Weights of a small image classifier: 97085 training examples, 47.9 epochs.
Rows from block 5, named by matrix and row number. Rows with one number belong to one neuron. Each number is 128 + 24 x the weight over its row's rms, rounded and kept within 0 to 255. All counts start at 0. Numbers have three digits each. After the name is the row's rms in percent of the matrix's.
# gate: MLP gate (model.blocks.5.mlp.gate.weight, 192x96), inputs 0-95
# fc1: MLP up (model.blocks.5.mlp.fc1.weight, 192x96), inputs 0-95
# fc2: MLP down (model.blocks.5.mlp.fc2.weight, 96x192, transposed), outputs 0-95
gate.93 090:109169108092144145115162135170124111167126117133141125151126074109108145102116114132095091138145187059096109142113141129148118099095104086120119115185103134138128139104117139155136113168117104166145148167116141167145113152120160110145129101110140149119117108122142148112147133148122108161
gate.94 082:117141157135115164163105099127117107151131170141182132120126103141124140093125107188143114099129137118130155106086141126111098102167141138096149117108129130089128081138160149107106159112134089145122113138125105150062124128174148104120126120115109113097158140163156159158127125125132174103
gate.95 104:139171124124160107136121113115064127175111151139114165147125110131130130122119114142075162147144140096112176119171125148152160100124118125117173099088119129157164127144142142084109102142153084124126122135102112102112129152142138117107133105135130096126180106139153124157133180161107130099
gate.96 099:080130112156073130165113121140136125125136136123129140133134122136116128140119079146113121130099133116102130132133139106085123110131104161169181140112127166139102123131148166147111116112086081129115152097126117178184131107171155135126080124132115094118111137127110170116110094066147110142
gate.97 085:101101122082142135116155153165112173123153174128129139110114142095126135149113095136116090108121134164107172136130120144149151103168114130139119143118135135135113139164133102116182180147140105103144131125119167155123127076117137137110117133118118102174101129082188121114121161113120163163
gate.98 086:152155089097117143146128073110124133125143076138135168126104118136151152097128113179130145104150100119100132076124094158142163133107155125136123129112151115119153149132172111119151133156080146167139076118111118104148164119129156136132115140101140111121143127118144143146125067181160116133
gate.99 090:133148084081125108154145124168098119129132122125149131111096122155122150134158130141099105099126146089118167147152118107109122079149151167133111121129180090155111149145087130177107119111153130148129063141093149173140120140071129179148125144111130119107128147113128122143110119134126150116
gate.100 106:147120134129123148140123141100121095093114092146172132095141121132151171161137158108109111107122137099109107172135190123108115129117159138145160149120142131150136169138148094150164152166108167115149114096120147128110080162099109149189140124108117124117149088153126126119102112109159102100
gate.101 099:131112151131117148147125129110096159147107191171113139123088125142124130161087118132155114123095149148141110089169127146105149127086115037129165146115099102126146166159124123107108179131081141110141143128135174126100104124104142123107132163137124131121127125112094108123146131121139147122
gate.102 111:136115145113138149111115166108107127112179110140144079135083118120133149105131147114156117123155140111117113144132116085171128158137117135111134138153179111105108158127145088099085172171123140148103152127119162118113143144090153141144176101134112118073139111158146098089148107152135148160
fc1.93 097:118183129113126144117168135148113138128121114145162095169114100132116146128144125115119127156114138105140111130075131120105119112110136116125099149139176155105059120130122102110109102097096096125128099170133108159160072172111082163134095157146145150158138106161109134106155140135130131105
fc1.94 086:112121110090107127118122132096125167088113084141095128153098148123121150135127117137166118160097118155138151115140134100103176110133097069154091112185153163128125134106136112140116137111123167119137165146117143110172127128093154142142172127097158130136082077155121121114147093137136129124
fc1.95 101:131137161127126129147139092115098107165127133118176093150125083126131106125129104135092164109129146086096173123144117159144148122149103118120116100106099117098148120131133138118112139170177088121134086118155080134116177157113109113125143136151135112134143113171129149177101178150107098132
fc1.96 103:104135163167105148131113155134171098105134144143147174126147123117080113118114088167080119135130122153137129119143145110143126118135130154191160135142143151112104129107152122120140117090111076138084121122106103171165155109176170151129091156090119101116130120161111119141118128102121112139
fc1.97 082:127125136162138112131122091139096115094080100166137123121115094115143107142129161146133165166115122111127135102112143154096108123123147123134113126134115084136200120111141160131174071140116111146104109119135072115143084147178127091163147155159141130128127101125103121175122137145110141134
fc1.98 090:132091159147084062124148188139115120150102127157110161137114119090102112110131134123135103136124101148107077137085122135121143067122130140139113113103158159109160129148152162142134124139147117134102156156129127107111124114101153132124140118140086109103086127093115141135114191118118164130
fc1.99 088:153093152162137148130111153107123131123172133135146169153145114098095080120136120131144144107147142147149133089085078133155131158125112111112148119084074150100130145153140138091144162139096125125132149165148108081117100101156096075113173159130112114156127114132112121132108142141150118142
fc1.100 105:127128180102060125088133117117112144087113136144154119123134111107121135157133093132111085126142108092122126153151144136104152107105130101115108100145128138108110090217137139105112137090101151107126151146173106139113098137101144129150129129137139165088153089151130089149114132144126127122
fc1.101 107:141177169118139152141098136143130118130166086102145114140140089130134121109155113113118133139126172142117142124112102135119149133144127152126117144108141155153130147123160170104099119138168117123119106085140115094200121165091109152154160108150111096159088131141135129131177123164112068113
fc1.102 109:129139106072124124112137171151127166132163136123155138133147113128093089105137124132161124124127073141137115152168114121165186131172123168147140120132140132111108115121185096131117114138147123131146150105137130124147140111162121099107096085112145164107085147111169169098141154118151130156
fc2.93 096:144190131144108141150072109134171126167115143106144102160144123132117165165197120106106143160114126129151119120136099165123111102126111092118193138104123142085109148163123124172152132159122120136122159111114115134138133123114118134138110137147119134162151104143125142148122152178133130078
fc2.94 083:146123113154134134116138095156155143131108138080080141141123154130131113073130153085109127177144131112154106130149117137110142144110112109127173176114136146094135110115131138104092142129153170101124137126180151134106137143103122134153142113158056118127097101103100107117105103137161162091
fc2.95 098:131095139133146080141112092115138160126112142117112134133129129114127132132128093128172133095143107162119134110135120150132110156082123081128103180137123102109125139131114138144134083169137137146110109076077129138194138135131087103138117064121119146157096144127162108100155137138145085131
fc2.96 100:129134153141141142158124159156161151109128141097093191171096116144157108124110128133134113098101147109122121127132073098106134121154154139144145152157122145134109076139145133160163107125145105125083092132113140133090106147115127172099133125165158139087152111144095129112146175085128131110
fc2.97 082:100142146169108107119103141113142128085139089182122170124153159095119162134150126136077138147108134155131136111129116101107131100160121100155098105144101071161136087157103115092129144156123138089130125177159092110153128110108129105139138115152133159138135136109118121141142068134123119110
fc2.98 085:151096148073117140165108122136132141129125129143118117095082120098141122084110128111158105113143148153110132162143176105166106102126094144108109084087178157130125139158134171154121117131124124109128124101109108133118141124174145139053132146121150157108116096146131097159118143148131149154
fc2.99 089:087156132146113133144133119149098103122109106129102130137115125141085134108110121107120098142124083136102135151133161151160083134057146127127146083166118103113095053118140131114084101106115175144134132073138149133122126126136108130108153120110138140122100177096111117093107136125113141125
fc2.100 093:179137116082131101158142129079120126095143102130135115105137111086132119126123117130098113100175103124143161077133132151116154166126121114151133158123134137123123186136137121154090071107112158091108129123118098157118130154114099130113169130143186115124125126143163147148122106110105082125
fc2.101 099:151112111152108139118168129134126165163119093099136109175099136125163155104115117155156142128091124136139148133123127097075115127166146135157138150095133117143107175130126126146172123127152163133096111158158157132127098121166103070109109076142177111121132151147123119147091115126134164139
fc2.102 112:125091147142141127109117136140116090162174114152152114122132155113154106151135160109151143159126085120108150122167128080086127101126096140121082117162096133131099098114149125123115125137115151169127160137151136190120108146070133136114128123103154117163109098138161090147127099145107091149