Weights of a small image classifier.
Model: 1.34M parameters, 64-pixel images, arch convnext_v2, norm layernorm, activation swiglu, patch size [4, 4], depths [4, 4, 4], widths [48, 96, 192].
Training: soap at rate 0.0036, 12100 steps, batches of 384, held-out accuracy 100%.
Data: trained on microscope photos of single blood and bone marrow cells, 97085 training examples.
Rows from block 2 of a small image classifier, named by matrix and row number. Rows with one number belong to one neuron. Each number is 128 + 32 x the weight over its row's rms, rounded and kept within 0 to 255. All counts start at 0.
After each neuron's rows are labels from the 100 images, of 14848, where the neuron reaches its largest size: "colour at peak" is the nearest of a few named colours to the mean colour under the peak. Only what is clearly more common there than usual is listed. The data: microscope photos of single blood and bone marrow cells.
# gate: MLP gate (model.blocks.2.mlp.gate.weight, 96x48), inputs 0-47
# fc1: MLP up (model.blocks.2.mlp.fc1.weight, 96x48), inputs 0-47
# fc2: MLP down (model.blocks.2.mlp.fc2.weight, 48x96, transposed), outputs 0-47

gate.52 [148 126 130 194 144 166 151 102 105 117 102 136 142 169 160 121 106 139 144 149 100 158 180 101 119 111 137 150 142  21 104  94 185 115 121 126  96 114 150 118  88 166 154 122  56 169 138 146]
fc1.52 [117 137 150 117 185 108 151 215 172 118  90 105 123 132 118 112 115 113 128 167 102 139 144 174 173 164 115 183  98  55 145 131 168 131 168 136  96 138 143  93  67  71 119 116 128 143 152 114]
fc2.52 [ 95 157 128 101 116  88 102 189 133 104 200 108  82 113  99 151  95 160  44 138 145 132 138 134 139 119  90  99 153 172 141 107 102 131 184 143 135 138 150  76 100  69 135 173 133 137  96 142]
colour at peak: purple

gate.65 [148 137 113  98 120 152 124  81  93 140 149 134 203 154  94 131 120 140 142  62  92  92 119  93 121 126 120 102 103 105  30 122 153 114 128 100 178 149 117 170 176 144 164 162 185 140 140 122]
fc1.65 [139 189 150  93  97  99  88 100  75 150 134 173  93 124 144 154 171 182 148  93 162 112  93 103 208  97 100 111 137 127  88 155 142 116 139 154 178 185 116 134 165 109 160 125 127 145 104 157]
fc2.65 [150 140 143 126  85 177 114  92 145 173 128 125  77 100 160 137 182 152 104 142 131 101 124 102 124 138 128 149 216 178  52 126 121 135 167 167  84 130 162  83 128 189 128 126 126 166 117 123]
colour at peak: blue

gate.12 [125 100 109  97 127 158  88  78  96 148 133 142  42 135 100 102 195 124 162 111  85 134 134 128 127 108 134 152 101 134 132  99 108  99 132 142 160 173 183 156  92 200 126 172 148 145 173  88]
fc1.12 [111 117 110 130 156 149 143 118 188 111 107 173 174 141 107  50 142 130 142 135 149 102 163 148 142 133 198 118 119 155 110 176  96 116  66 137  95 132 117  95  49 161 113 152 109 155 175 159]
fc2.12 [157  98 147 112 120 125  89 109 116 115 104 138 167  90 104 133  66 106  96 125 137 102  47 167  78 194 100 144 163 156  78  99 165 128 143 146  94 118 173 136 134 127 154  88 124 184  91 157]
colour at peak: purple; blue

gate.7 [140 105 146 132 101 179 123 157 109  70 160 123 153 142 114  47 154 163 161 125 130  82  92  80 180 165 133 159 110 139  89 142 125 155 143  60 117 122 153  78 145 134  83 150 108 114 123 185]
fc1.7 [166 116 160 140  87  94 148 179 141  52 124 126 174 172  83 189 160 126 151 109 144 129 168 109 172 127 150 124  88 148 130  89 142 109  93  65 131 146 130  93 136 159  83 144  96  99 122 176]
fc2.7 [ 98 148 123  73 113 215  98 157 110 110 152 135  93 164 114 188 156 172 136 124  94 120 146 118 137 142 157 102 142  79  88 130 115 152 141  97 167 100  81  64 123 189 157 124 130 106 122 169]
colour at peak: purple

gate.4 [164 129 122 108  98 128 100 154 146 120 165 139 142 158 139 150 111  99 133 156  84 130 175 162 149 183 145 118 105  95 159 136 107 134 112 110  56 156 155 161  18 110 116 100  69 134  96 158]
fc1.4 [111 129 104  76 165 142 102 158 131 141 142 178 100 106 144 189 164 188 108 119 170 142 140 108 105  92 171 101 123 117 102  89 148  92 141 161 127 108 170 146  73 190 133 155  60 107 139  90]
fc2.4 [118 139 162 200 105 127 174 101 120 131  64 133 134 136 124 146  85 109 134 131 218  96  89 164 111 106  80  99  87 160  70  74 152 163 138 134  85 116 154 108  95 112 105 139 130 116 110 119]
colour at peak: pink

gate.67 [159 156 173 131 135 168 127 105 142 130 112 141 214  97 114 173  79  81  81 154  64 108 144 171 129 165 108 151 129 151 132 155 123 126 160 140 172 142 104 131  92  80 130 119  77 169 137  81]
fc1.67 [115 140 154 127 139 183 161  88 131  97  99 150 187 148 123 155  83 144 111  98 163 173  85 102 153  71  84 101 109 141 152 150  59  97 125 136 108 133 105  94 194 142 105 134  98  70 105 123]
fc2.67 [157  86 155 114 122  94 183 144 140 118 100 115 180 135 161 201 167 120  86 106 140 153 104 176 146  88 160 122  96 104 168 119 153 130 188  86  90 194 152 105 126 112 162 177 136 125 119 120]
colour at peak: white

gate.47 [137 113 126 164 182 131  96 189  86 101 140 121 194 132 124 147 112 195 118 129 168  89 150 193 130 105 104 108  85 123 147  69 111 107 102 152 161  90 167 142  61 137 104 131 115 109 148 142]
fc1.47 [150 150 182  82  86 144 112  62 196 134  88 138  94 120 109 177 172  55 137  95 105 166 149 103 149 152 142 156 116 102  89 137  83  86 113 140  89 140 115 118  86 145 124  92 131 130  98 121]
fc2.47 [108 126 131 132 155 167 156 152 131 135 119 149 147  84 162 168 144 158 108 174 155 145 136 140 136 110  63 159  98 107 156 146 158 161 136 162 107 134  97 140  82 177 141 214 182 205 154 116]
colour at peak: grey

gate.69 [ 81 158 147 156 138 116 122 158 122  95 163 131 200 174 139 153 129 113 156 127 156 153 196 181 127 106 121 136 123 124 125 161 175 129 152  94 148 139 192 177 117  94 128 203 189 116 122 136]
fc1.69 [ 79 121 113 170  85  79 103  81 143  83 139 184 190 133 136 121 131  66 118 131  96 106 178  91 134 116  88 155 143 119 144  75 118 106 194 125 109 140 143 173 110 127 114 175 110 151  92 119]
fc2.69 [122 196 110 140 165 121 152 143 202 157 156 162 190 131 156  83  93 130 160 128 102 108 114 104 173  91  95 141 126  97 131 126 125 158 150 115 114 150 121  48 114 158 173 162 108  81 119  91]
colour at peak: pink

gate.25 [160 136  97 132 177 158 132 130 112 121  63 122 127 230 124 144 140  85 125 135  81 126 149 125 203 121  79 128 106 107 138 115  88 111 146  76 119 102 180  93 157 117 154 161 128 172 138 146]
fc1.25 [141 170 126  86 124 109 114 130 159 160  88 149 185 101 183 165 136  83 116  59  79 117 156 177 151 128 158 136 135 142 120 134 126 122 108 117 152 113  86 126 161 177 123 226 135 136  90 113]
fc2.25 [130  89 138 178 176  96 109 102  62 131 144 109 166  84 140 112 115 162 189 172 181  81  98 126 157 105 151  80  95 100 162 140 197 141 152  93 143 171 106 140 100 134 129 109 133 101 122 135]
colour at peak: purple

gate.11 [121 156 143 145  39 154 109 156 100 142 145 125 157 149  58 129 120 135 145 135  89 140 133 191  69  98  99  92  99  89 135 115 132 140 140 100 117 116 127 160 145 140 204 172  93 103  90  88]
fc1.11 [108 152 121  96  42  91  83 155 116 143 136 161  94  78 113 138 117 124 157 167 121 115  65 219 129 109 128  86 117 125 152 167 117 161 105 145 117 161 120 154 104 143 110 139 112 166  68 114]
fc2.11 [131 190 142 133 200 122  99 133 119 118  95 179  85 115 132 171 108 116 123  76  87 109 135 127  90 106  59 125 136  52 143 151 123 140 132 160  86  91  86  68  97 152 143 139 101 121 138 140]
colour at peak: pink; white

gate.90 [107 124 159 176  91 122  77 123 136  97 128 165 190 120 133 146 122 110 125 116 155 153 188 105 137 108 128 141 161 102 105 194 122  84  42 114  99 126 168  87 139 114  92 109 188  86 107 136]
fc1.90 [147 155 132 149  92 155  73 125 153  96 115 125  95 136 105 154 134 131 123 132 108 157 132 139  83 119  70 191 112  92 141 175 186 116  79 158 106 188 169 104 109 127  51 150 158  78 124 131]
fc2.90 [153 115 146  98 125 136 147  96 163 129  98 106 209 101 102  75  89 188 101 140 182 102 142 120 140  75 134 107 131 127 140 115  95 139  98 124 155 120 153 109 168 124 143  63 154 124  83  52]
colour at peak: white

gate.72 [157  81  83 166 132  98 201 146  66  95 147 119  86 162 122  98 109 130 125 110 119 115 116 135 185 164 162  88  76 106 151 116 124 143  49 135 172 106 142 148  94 122  99 151 110 120 173 127]
fc1.72 [109 128 160 172 125 145  29  95 195 160  80 126 165  90 141 153 172 179 138 126  86 129 151 129 134 138 145 130 128 149 120 118  74 108 191 136 156 113 103 142 123 113 104 128 139 125  93 190]
fc2.72 [109 111 156 129  95 107 101 124 150 204 152 101 154 158 100  77 102 191 109 178 108 141 131 109 131 142 124 116 130 136  68 107 159 126 111  99 108  91 204 152 170 179 139  82 122 167 126 168]
colour at peak: pink

gate.94 [ 88  71 104  95  67 122 118 118 161 130  79 144 121 135 142 116 168  97 113 140 143 131 143 108 194 124 174 121 188 164 125 142  91  99 109 123 133 122  68 106  50 186  94 164 131 113 128 119]
fc1.94 [171 152  97 185 125 129 137 136 153 147  86 149 144 130 123 113 148 130 132 137  77 151 114  82 102 113 148 126 130 161 182 113  97 172  71 169  96 195 143 170  63 155  96 174 155 131 184 134]
fc2.94 [183 108 115 141 131 133  12 114 162  91  99 109 136  90 133 120 145 125  96 138 115 145 134 175  89 154 119 166 130 224 116 123 124 152 122 152 133  99 171 148 138 103 110 108 150 132  83  98]
colour at peak: purple

gate.80 [124 134 125 126  58  94 151 217 141  89 117 128 128 154 114 113 144  96 130 120 113  94 144 145 165 138 195 125  81 166 128 157  52  72 123 149 136 130  87 152 150 103 167 132  90 134  95 158]
fc1.80 [146 171  44 149 130 132 107 181 102 136 123 167 120 141 179 124 147 115  93  96 127 153  99 127  76  98 142 146  92 168 168 190  77  69 146 141 120 138 100 157 164 145 101  91 139  89 121 154]
fc2.80 [151 100 161 183 100 133 117 126 107 123 123 101 188 193 183  82 135 165 128 143  57 150 157 146 171 151  84 110  82 137 170 140 158 156 165 127 114  90 138 178 134 153 131  96 132 111  83 116]
colour at peak: white

gate.27 [131 156 138 184  67  61 129 127 130 114 147 172 111 123 160  96 150 113  95 208 140 110 164 103 121 209 164  89 116 134 147 151 109 151 141 196 157 146 108 111  94 115 145 120  98 115 111 145]
fc1.27 [ 69 120 126 131  91 171 133  79 129 100 102 150 158 137 129 166 139 154 146 168 113  86 128 111 202 155 160 112 172 109 152  73 122  75  81 121  74 103  89 152  92 102 129 157  88 121 143 170]
fc2.27 [140 179 132 175 179 134 129  99 149  84 140 130 150  98 135 137  92 165 123 181  83 164 141  81  81 156 169  99 120 182 175 117 163 116  87  96 143  94 107 182  97 103 137 150 133  79 154 153]
colour at peak: pink

gate.92 [103  88 136 164 194 100  76 138 111  98 108 113 181 133  97  97  96 189 126 136 112 138 122 120 146  97  88  92 103  98  95 137 126  79 145 114 134 160 107 136 210 118  72 118 163 100 125  79]
fc1.92 [113 136 125 161 110 121  79 125 113 137 132 126 118 137 143 109 144  33 141 119  76 100 140 151 172 108 128 148 140 169 143 130 117 130 171 137 120 103 135 131 255 115 109 153 157  86  98 152]
fc2.92 [ 97 163  79 166 157 172 131  40 130 142 109 130 129 105 117 143 112 146 100 139 122 147 133 116 142 121  49 142  94 161 116 128  86 186 156 194 141 111 147 136 152 131 125 128 131 117 116  38]
colour at peak: white

gate.23 [131  86 104 142  96 182 114 206 154 142  55 159 134 110 118 127 145 100 125 120 165 145 201  93 128 145  95 130 105 135 172 129  97 157 124 135  98 166 110  77 195 115  89 159 157 139 135 118]
fc1.23 [113 181 101 107 146 119 163 110 162  86 173 137 106 135 145 100 126 144 189 149 144 109  90 128 139 113 112  93 104 132 163 129 179  75 114  91 179 176 139 127  89 127 175  49 179 168 124 124]
fc2.23 [149  71 188 132 126 149 165 140 181 102 122 107 134 176 129 138 160  93 165 105 160  93 152  89 156 142 141 124  84 137 114  63 172  94 130 167 136 138 175 151 161 198  91 169 143 146 116 119]
colour at peak: white

gate.14 [167 140 146 123 130 102 148  97 124 137 151 131 107 139  53 179 114 139 117 148 154 236 162 153 115 138 113 168 104 131 139  91 150 134  68 102  95  98 146 138  84 126 118 158 185 149 102  83]
fc1.14 [131 142  64 168 123 166 192  75  90 102  88 136  96 149 136  97 133 163 182  99  97 107  74 122  78 123 111 119 172 126 112 119 147 152 119 183 118 126 166 142 159 135 204 128 125 119 106  97]
fc2.14 [118 105  61 134 184 112  46 135 126 128 140 120 129  79 125  93 119 107 107 146 109 137 124  95 133 112 150 113 141  79 155 130  64 107 135 210 101 144 116 109 153  83 151 161 122  66 158  96]
colour at peak: pink

gate.21 [180 138  95 137 125  47 148 141 111 129 115  77 132 149 186 164 144 182 119 103 135 165 214 143 176 110 160 122 166 141 148 114 152 127 149 150 114 160 131 145 170  96 127 132  66 156 149 144]
fc1.21 [ 86 117 109 107 161 102 158 130  92 130 126 133 138 121 172 162 142 104 108 114 189 130 124 126 149 178 104  27 147 155 155 154 121  84  96 124 170 137 134 151 186  74 186 116  90 121  96 143]
fc2.21 [206 205 158  92 173 114 176 126 147  96 144 119 169 138 139 133 120 123 106 196  82  72  75 150 121 135 111  80 139 160 133  94 114 133 106 136 118 136 123 111  97 139  89 159 140 148 169 154]
colour at peak: pink

gate.48 [ 84 142 168 151 140 174 105 186 118 129  94 164 126 102 122 193  93  85 159  77 138 171 129 165 130 103 165 125 138 187 139 109 103 130 143  77  67  86 114 133 137 123 110 101  92 185 109 125]
fc1.48 [184  85 125 166 108 109 121 116 166 179 167  88  84 132 116 128  98 166 103 131 116  89 162 135 115 158 164 121 101 119 113 153 180 156 129 160  66 147 139  59 150 129 105 127 199 104 177 124]
fc2.48 [155 170 101 173  93  72 112  90 160 122 106 143 128  87  95 173 134 134  89 148 155 194 164  97 149 126  66 119  95 151 136 148 145 103  83 133 110 122  76 136 113 146  88 105 172  80 103 171]
colour at peak: white

gate.95 [152 113 164 135 105 118 120  94 120 114 149 200 173 139 171 139 101  90 148  96 105 148  82 131 179  99 121 137 165 122 193 101 112 123 152 102 155  60 154 106  45 151 171 135 145 108 135 153]
fc1.95 [ 52 113 137 129 121 192 103 160  94 139  89 149 125 105 146 213 158 122 136 115 116 127  75 104 113 111  54 151 101  84  59  78 137 152 144 123 114 152 166 146 151 133 130 111 140 139 130 142]
fc2.95 [ 75 121 160 153  98 148 118 142  77 144 201 123 184 114 161  75 176  85 139 126 125 136 103 120 141 166 128 154 182  81 131 109  75  70 143 158 149  85 121 113 133 102  94 134 160 157  95 137]
colour at peak: purple

gate.22 [153 169 116  88 125 168 109 131 129 112 108  67 125 170 155 122 113 131 173  91 129 165 108  81 179 111 168 165 110 122  40 154 139 111  94 144 133 134  69 152 104 135 123 147  73 161 115 181]
fc1.22 [121 152 151 133 156  45 152  60 129 146 137 113  90 112 109  98 121 118 156  68  95 120 161  93 163 117 118 133 134 110  34 106 138 102 188 123 140 118  88 148 114 178 163 145 123 142 130  95]
fc2.22 [197 109 100  95 118 114 165  84 113 143 128 165  78 143 215 151 130 162 116  97 142  77  95  97 175 126 112 144 131 150  98 123 148 134  70 156  84 113 157 115 129 121 162 190  97 127 154 113]
colour at peak: grey

gate.82 [135 116 125 195 185 116 113 133 146 157 174  63 158 146 122 119  93 106 148 103  57 140 140 151  97 127 107 151 137 142 148 172 138 119  96 210 101 157 128 110 105 115 106  96 147 123  49 136]
fc1.82 [129  97  79 187 133  83 184 113 137 165 107 113 167 145 111  86  95 115  94 127 112 116 120 126 122 154  58 101  70 115  80  91 107 132 171  98 110 146 109 174 119 151 133 122 206  93 136 129]
fc2.82 [111 111 157 162  50 171 225 122 124 108 122 181 101 109 108  92 129 142 129 110 159 132 125  85 104  76 114 130 119  97 107  77 168  97 100 149 126 131 129 111 115 171 194 120 123 119 161 149]
colour at peak: white

gate.44 [ 62 119 129 148 148 141  84  77 130  96 144 147  91 149 166 111 141  47 143 144 139 115 151 143 178 164 128 142 174 162  75  63 182 129 126 129 124 136 117 124 172 136 133 140 200 142 103 139]
fc1.44 [ 93 126 103 227 165  95  70 106 117 123 148 101 124 121 137 115 120 188 134 117 121 130 143 134 112  90 192 126  89 130 195 104 114 126  92  95 114 166 138 131 145 113 153 102 203 145 147 153]
fc2.44 [115 151 160 103 165 131 166 130 102 179  73 113 132  81 107 137 174 191 159 112 137 161 134 190 124 117  66 209 106 139 105 136  85 132 119 108 149 140 160 138  89 112 124 112 138 178 172 128]
colour at peak: grey

gate.6 [ 73 142 185 133 142 104 109 174  98 139  57 125 130 113 180 176 137 156 117 108 118 198 122 129  77 118 156 149 120 146 126 162  77  65 157 143 173 137 144 135  86 133 140 128 106 107 103 180]
fc1.6 [ 79 193 129 144 173  90  98 163 105 177 108 180 109  68 167 159 163 144 116 103  82 130 137 125 123 128 135 106 140 114 118 123  83  91 171 154 141 133 139  87 155 137 170  90  90  97  82 176]
fc2.6 [123 148 111 114 149  99 140  99 154 122 184 134 184 167 164 128 118 106 157 132  78  75 150 144 113  86 175 201  94  86 146  94  72 139 147  90 132 170 124 161 152 141 169 129  95  84  96 109]
colour at peak: white

gate.88 [146 133 147 142  61 103 166 151  59 173  81  98  96 149 149 147 191 152  85  91 129 117  98 182 111 129 156 155 109 131 100 126 119  96  65 158 127 151 112  98 103 143 120 107 153 161 128 189]
fc1.88 [124 106 120 168 149 128  65  90 135  74 116 154 156  75 153 139 135 114  61 128  80 112 112  75 138 138 103 130 136 132  91 116 127 163 130 105  67 129 133 154 147  97 129 127  98 112 191  40]
fc2.88 [120 127 167  96 108 121  81 136 181  59 127 156 139 162 103  56 100 137 128 188 106 197 143 108 131 130 148 131 144 177 128 110 141 106  98  91  91 106 142 107 151 105 149  88 174  78 148 163]
colour at peak: pink

gate.39 [ 74 158 174 111  64 109 229 103 102 160 129 142  69 118 173 170 134 103 142 111 106 124  88 150 168 146  93  97  90 123 140 142 135 113 153 143 111  77 138  91 138 109  88 127 119 126  95 118]
fc1.39 [143 110 132 156 168  84 231 138 120 133  74 133 120  84  99 164  68 160 166 106 127  99  96 136 105  78  94 106  80 114  89 128  88 167 110  95 144 144 146 137 119 104 114  95 128 105 117  95]
fc2.39 [133 112  87 165 128 177 119  59 132 127 125 172 111  76 163 148 142  77 142 104 142 238 128 117 107 112 135 157  73  90 120 127 139 109 148 169 128 100 163 141 116 129 168  76 148 133 140 142]
colour at peak: pink

gate.32 [185 155 205 167 133  80 130 218 147  96 108 128 131 169  90 127  86 165 163 150 139 111 131 125 132 167  49 143 128 100 149 107  87 124 129 129 140 144 137 113 147  98 119 145  73 121 121 117]
fc1.32 [121 122 156 196 102 165 101  87 106 191 100 144 113 128 134 146  76 113  98  95 138 146 129 120 179 175 140 120 144  49 159 130 145 146  91 102  83 102 129 144 142 142 155 114 164 144 100 205]
fc2.32 [143 175 132 137 173 144  85  94 167 167 122 141 128  44  48 125  95 143  96 126 110 122 195 110 124 111 166 111 121 116 115 101  99 133  87 131  73 147 108 158 181 112 133 132 157 108 176 126]
colour at peak: pink

gate.13 [142  66 104 115  91 170 121  97 179 127  69 103 146 125 104 165 138 122  95 106 139 131 157 162 159 143 145 194 118 128 110 124 188 101 166 153 182 145 170 165 140  99 169 153 100 109  65 124]
fc1.13 [139 148 115 131 126 103  77 165  69 143 129 152 111 137 138 104 112 126 108 136 169 141 148 101 125  99 111 151 132 170 144  76 129 140 112 111  67  69 114 122  77 145  30 182 141 122 146  61]
fc2.13 [109  92 103 163 152 211 159 158 155 176 175 109 125 159 177 145 158 175 129 138 119  98 135 156 110 103 169 122 116 150 116 125  97 124 126  90 107 121 124 199  83 164 141 121 159 125 205 129]
colour at peak: white

gate.71 [120  75 139 143  85 102 152  99 174 149 123  52 123 103 187 190 133 102  81 177 114 121 132 122 163 113  92 181 136 119 134 149 121 157 159  92 183 145 141 101 137 115  92  89  98  96 157  99]
fc1.71 [129 146 154 144 127 168 112  88 102 165  69  81 180 140 148 198 163 132 100 167 178 115 145 129 147 190  92 108 164 111 141 178 134 121 100 147 115 175  93  89 144 166 152 109 111  80 130 108]
fc2.71 [126 134 115 112 117  42 100 170 137 144 139  81 156  98 169 158  99 109 129  98 130 187 105 137 105 163  90 152 156 127 165 103 140 125 101 149  77 102 125 115 168  35 109 167  99 110 119 155]
colour at peak: white

gate.64 [118 131 202 155 131 170  91 158 183 168 111  94 105 122  91 151 111  79 172 155 124 146 140 149 116 131 138 127 108  87  95 154 116 167 117 134 122  78  72 116 145  71  91 108 133 137 100  49]
fc1.64 [157 101  95 106 195 163 136  77 168  87 127 116 133  97 120 121 144 160  93 116  91  88 163 118 146 118  52 187 108 180 114 142  97 162 183 159 147  95 113 130 128 113 137 135  75 116  86 121]
fc2.64 [118  95 126 141 141  98  68 146 100 141  69 137 112 107 157  79 192  94 158 180  76  45 118 148 131 148 122 151 158 139 109 130 100 121 124  89 171 142 125 161 149 124 101 152 195 114 161 136]
colour at peak: white

gate.19 [104 103 165 137 136 110 121 151 148 117 145  61 169 128  83 105 118  74 123 121 111 160 146 177  89 111 110 199  91 132 145  57 100 144 136 106 156 200 129 151 119 170 172 147 134 173 149 119]
fc1.19 [113 122 116 129 109  99 128  76 126 143  98 116 126 162  66  61 102 168 114 138 182 125  97 156 119 144 144 164 156 136 202 103 173 121 142 132 176 131 122  99 124 124  75 154  52 166 126  86]
fc2.19 [142 149 118 116  82 114 111 136 148 149 124 134  50  66 168 128  68 135 101 188 147 195  81 132 118  91 119 179 102 122 121 128 128  90 174 195 146 113  90 105 125 136 124 159 111 141  95 117]
colour at peak: purple

gate.73 [132 117 118 115 123 152  83 162  66 129 151 132  69 155 119 101 116 188 143 130 109  62  59 144 107 133  90 108 182 113 135 178 158 186 156 131 102  98 123 165 110 129 126 174 125 111 126 185]
fc1.73 [104 118 152 106  93 142 119 210  83 111  97 163 100 125 152  92  83 177 116  76 116 115  67 144 128 153 101 109 176  90 119 115 107 174 118 118 129 138 144 124  80 132 121 205 101 106  85 145]
fc2.73 [151 181 135 173 166  71 165 140 126 131 131 145 118 153 101 189 166  88 148  48 136 187 131 132 144 128  79 105 146 111  90 117 108 126 109 146 139 121 132 119 132 119 163 129 123 129 146 230]
colour at peak: pink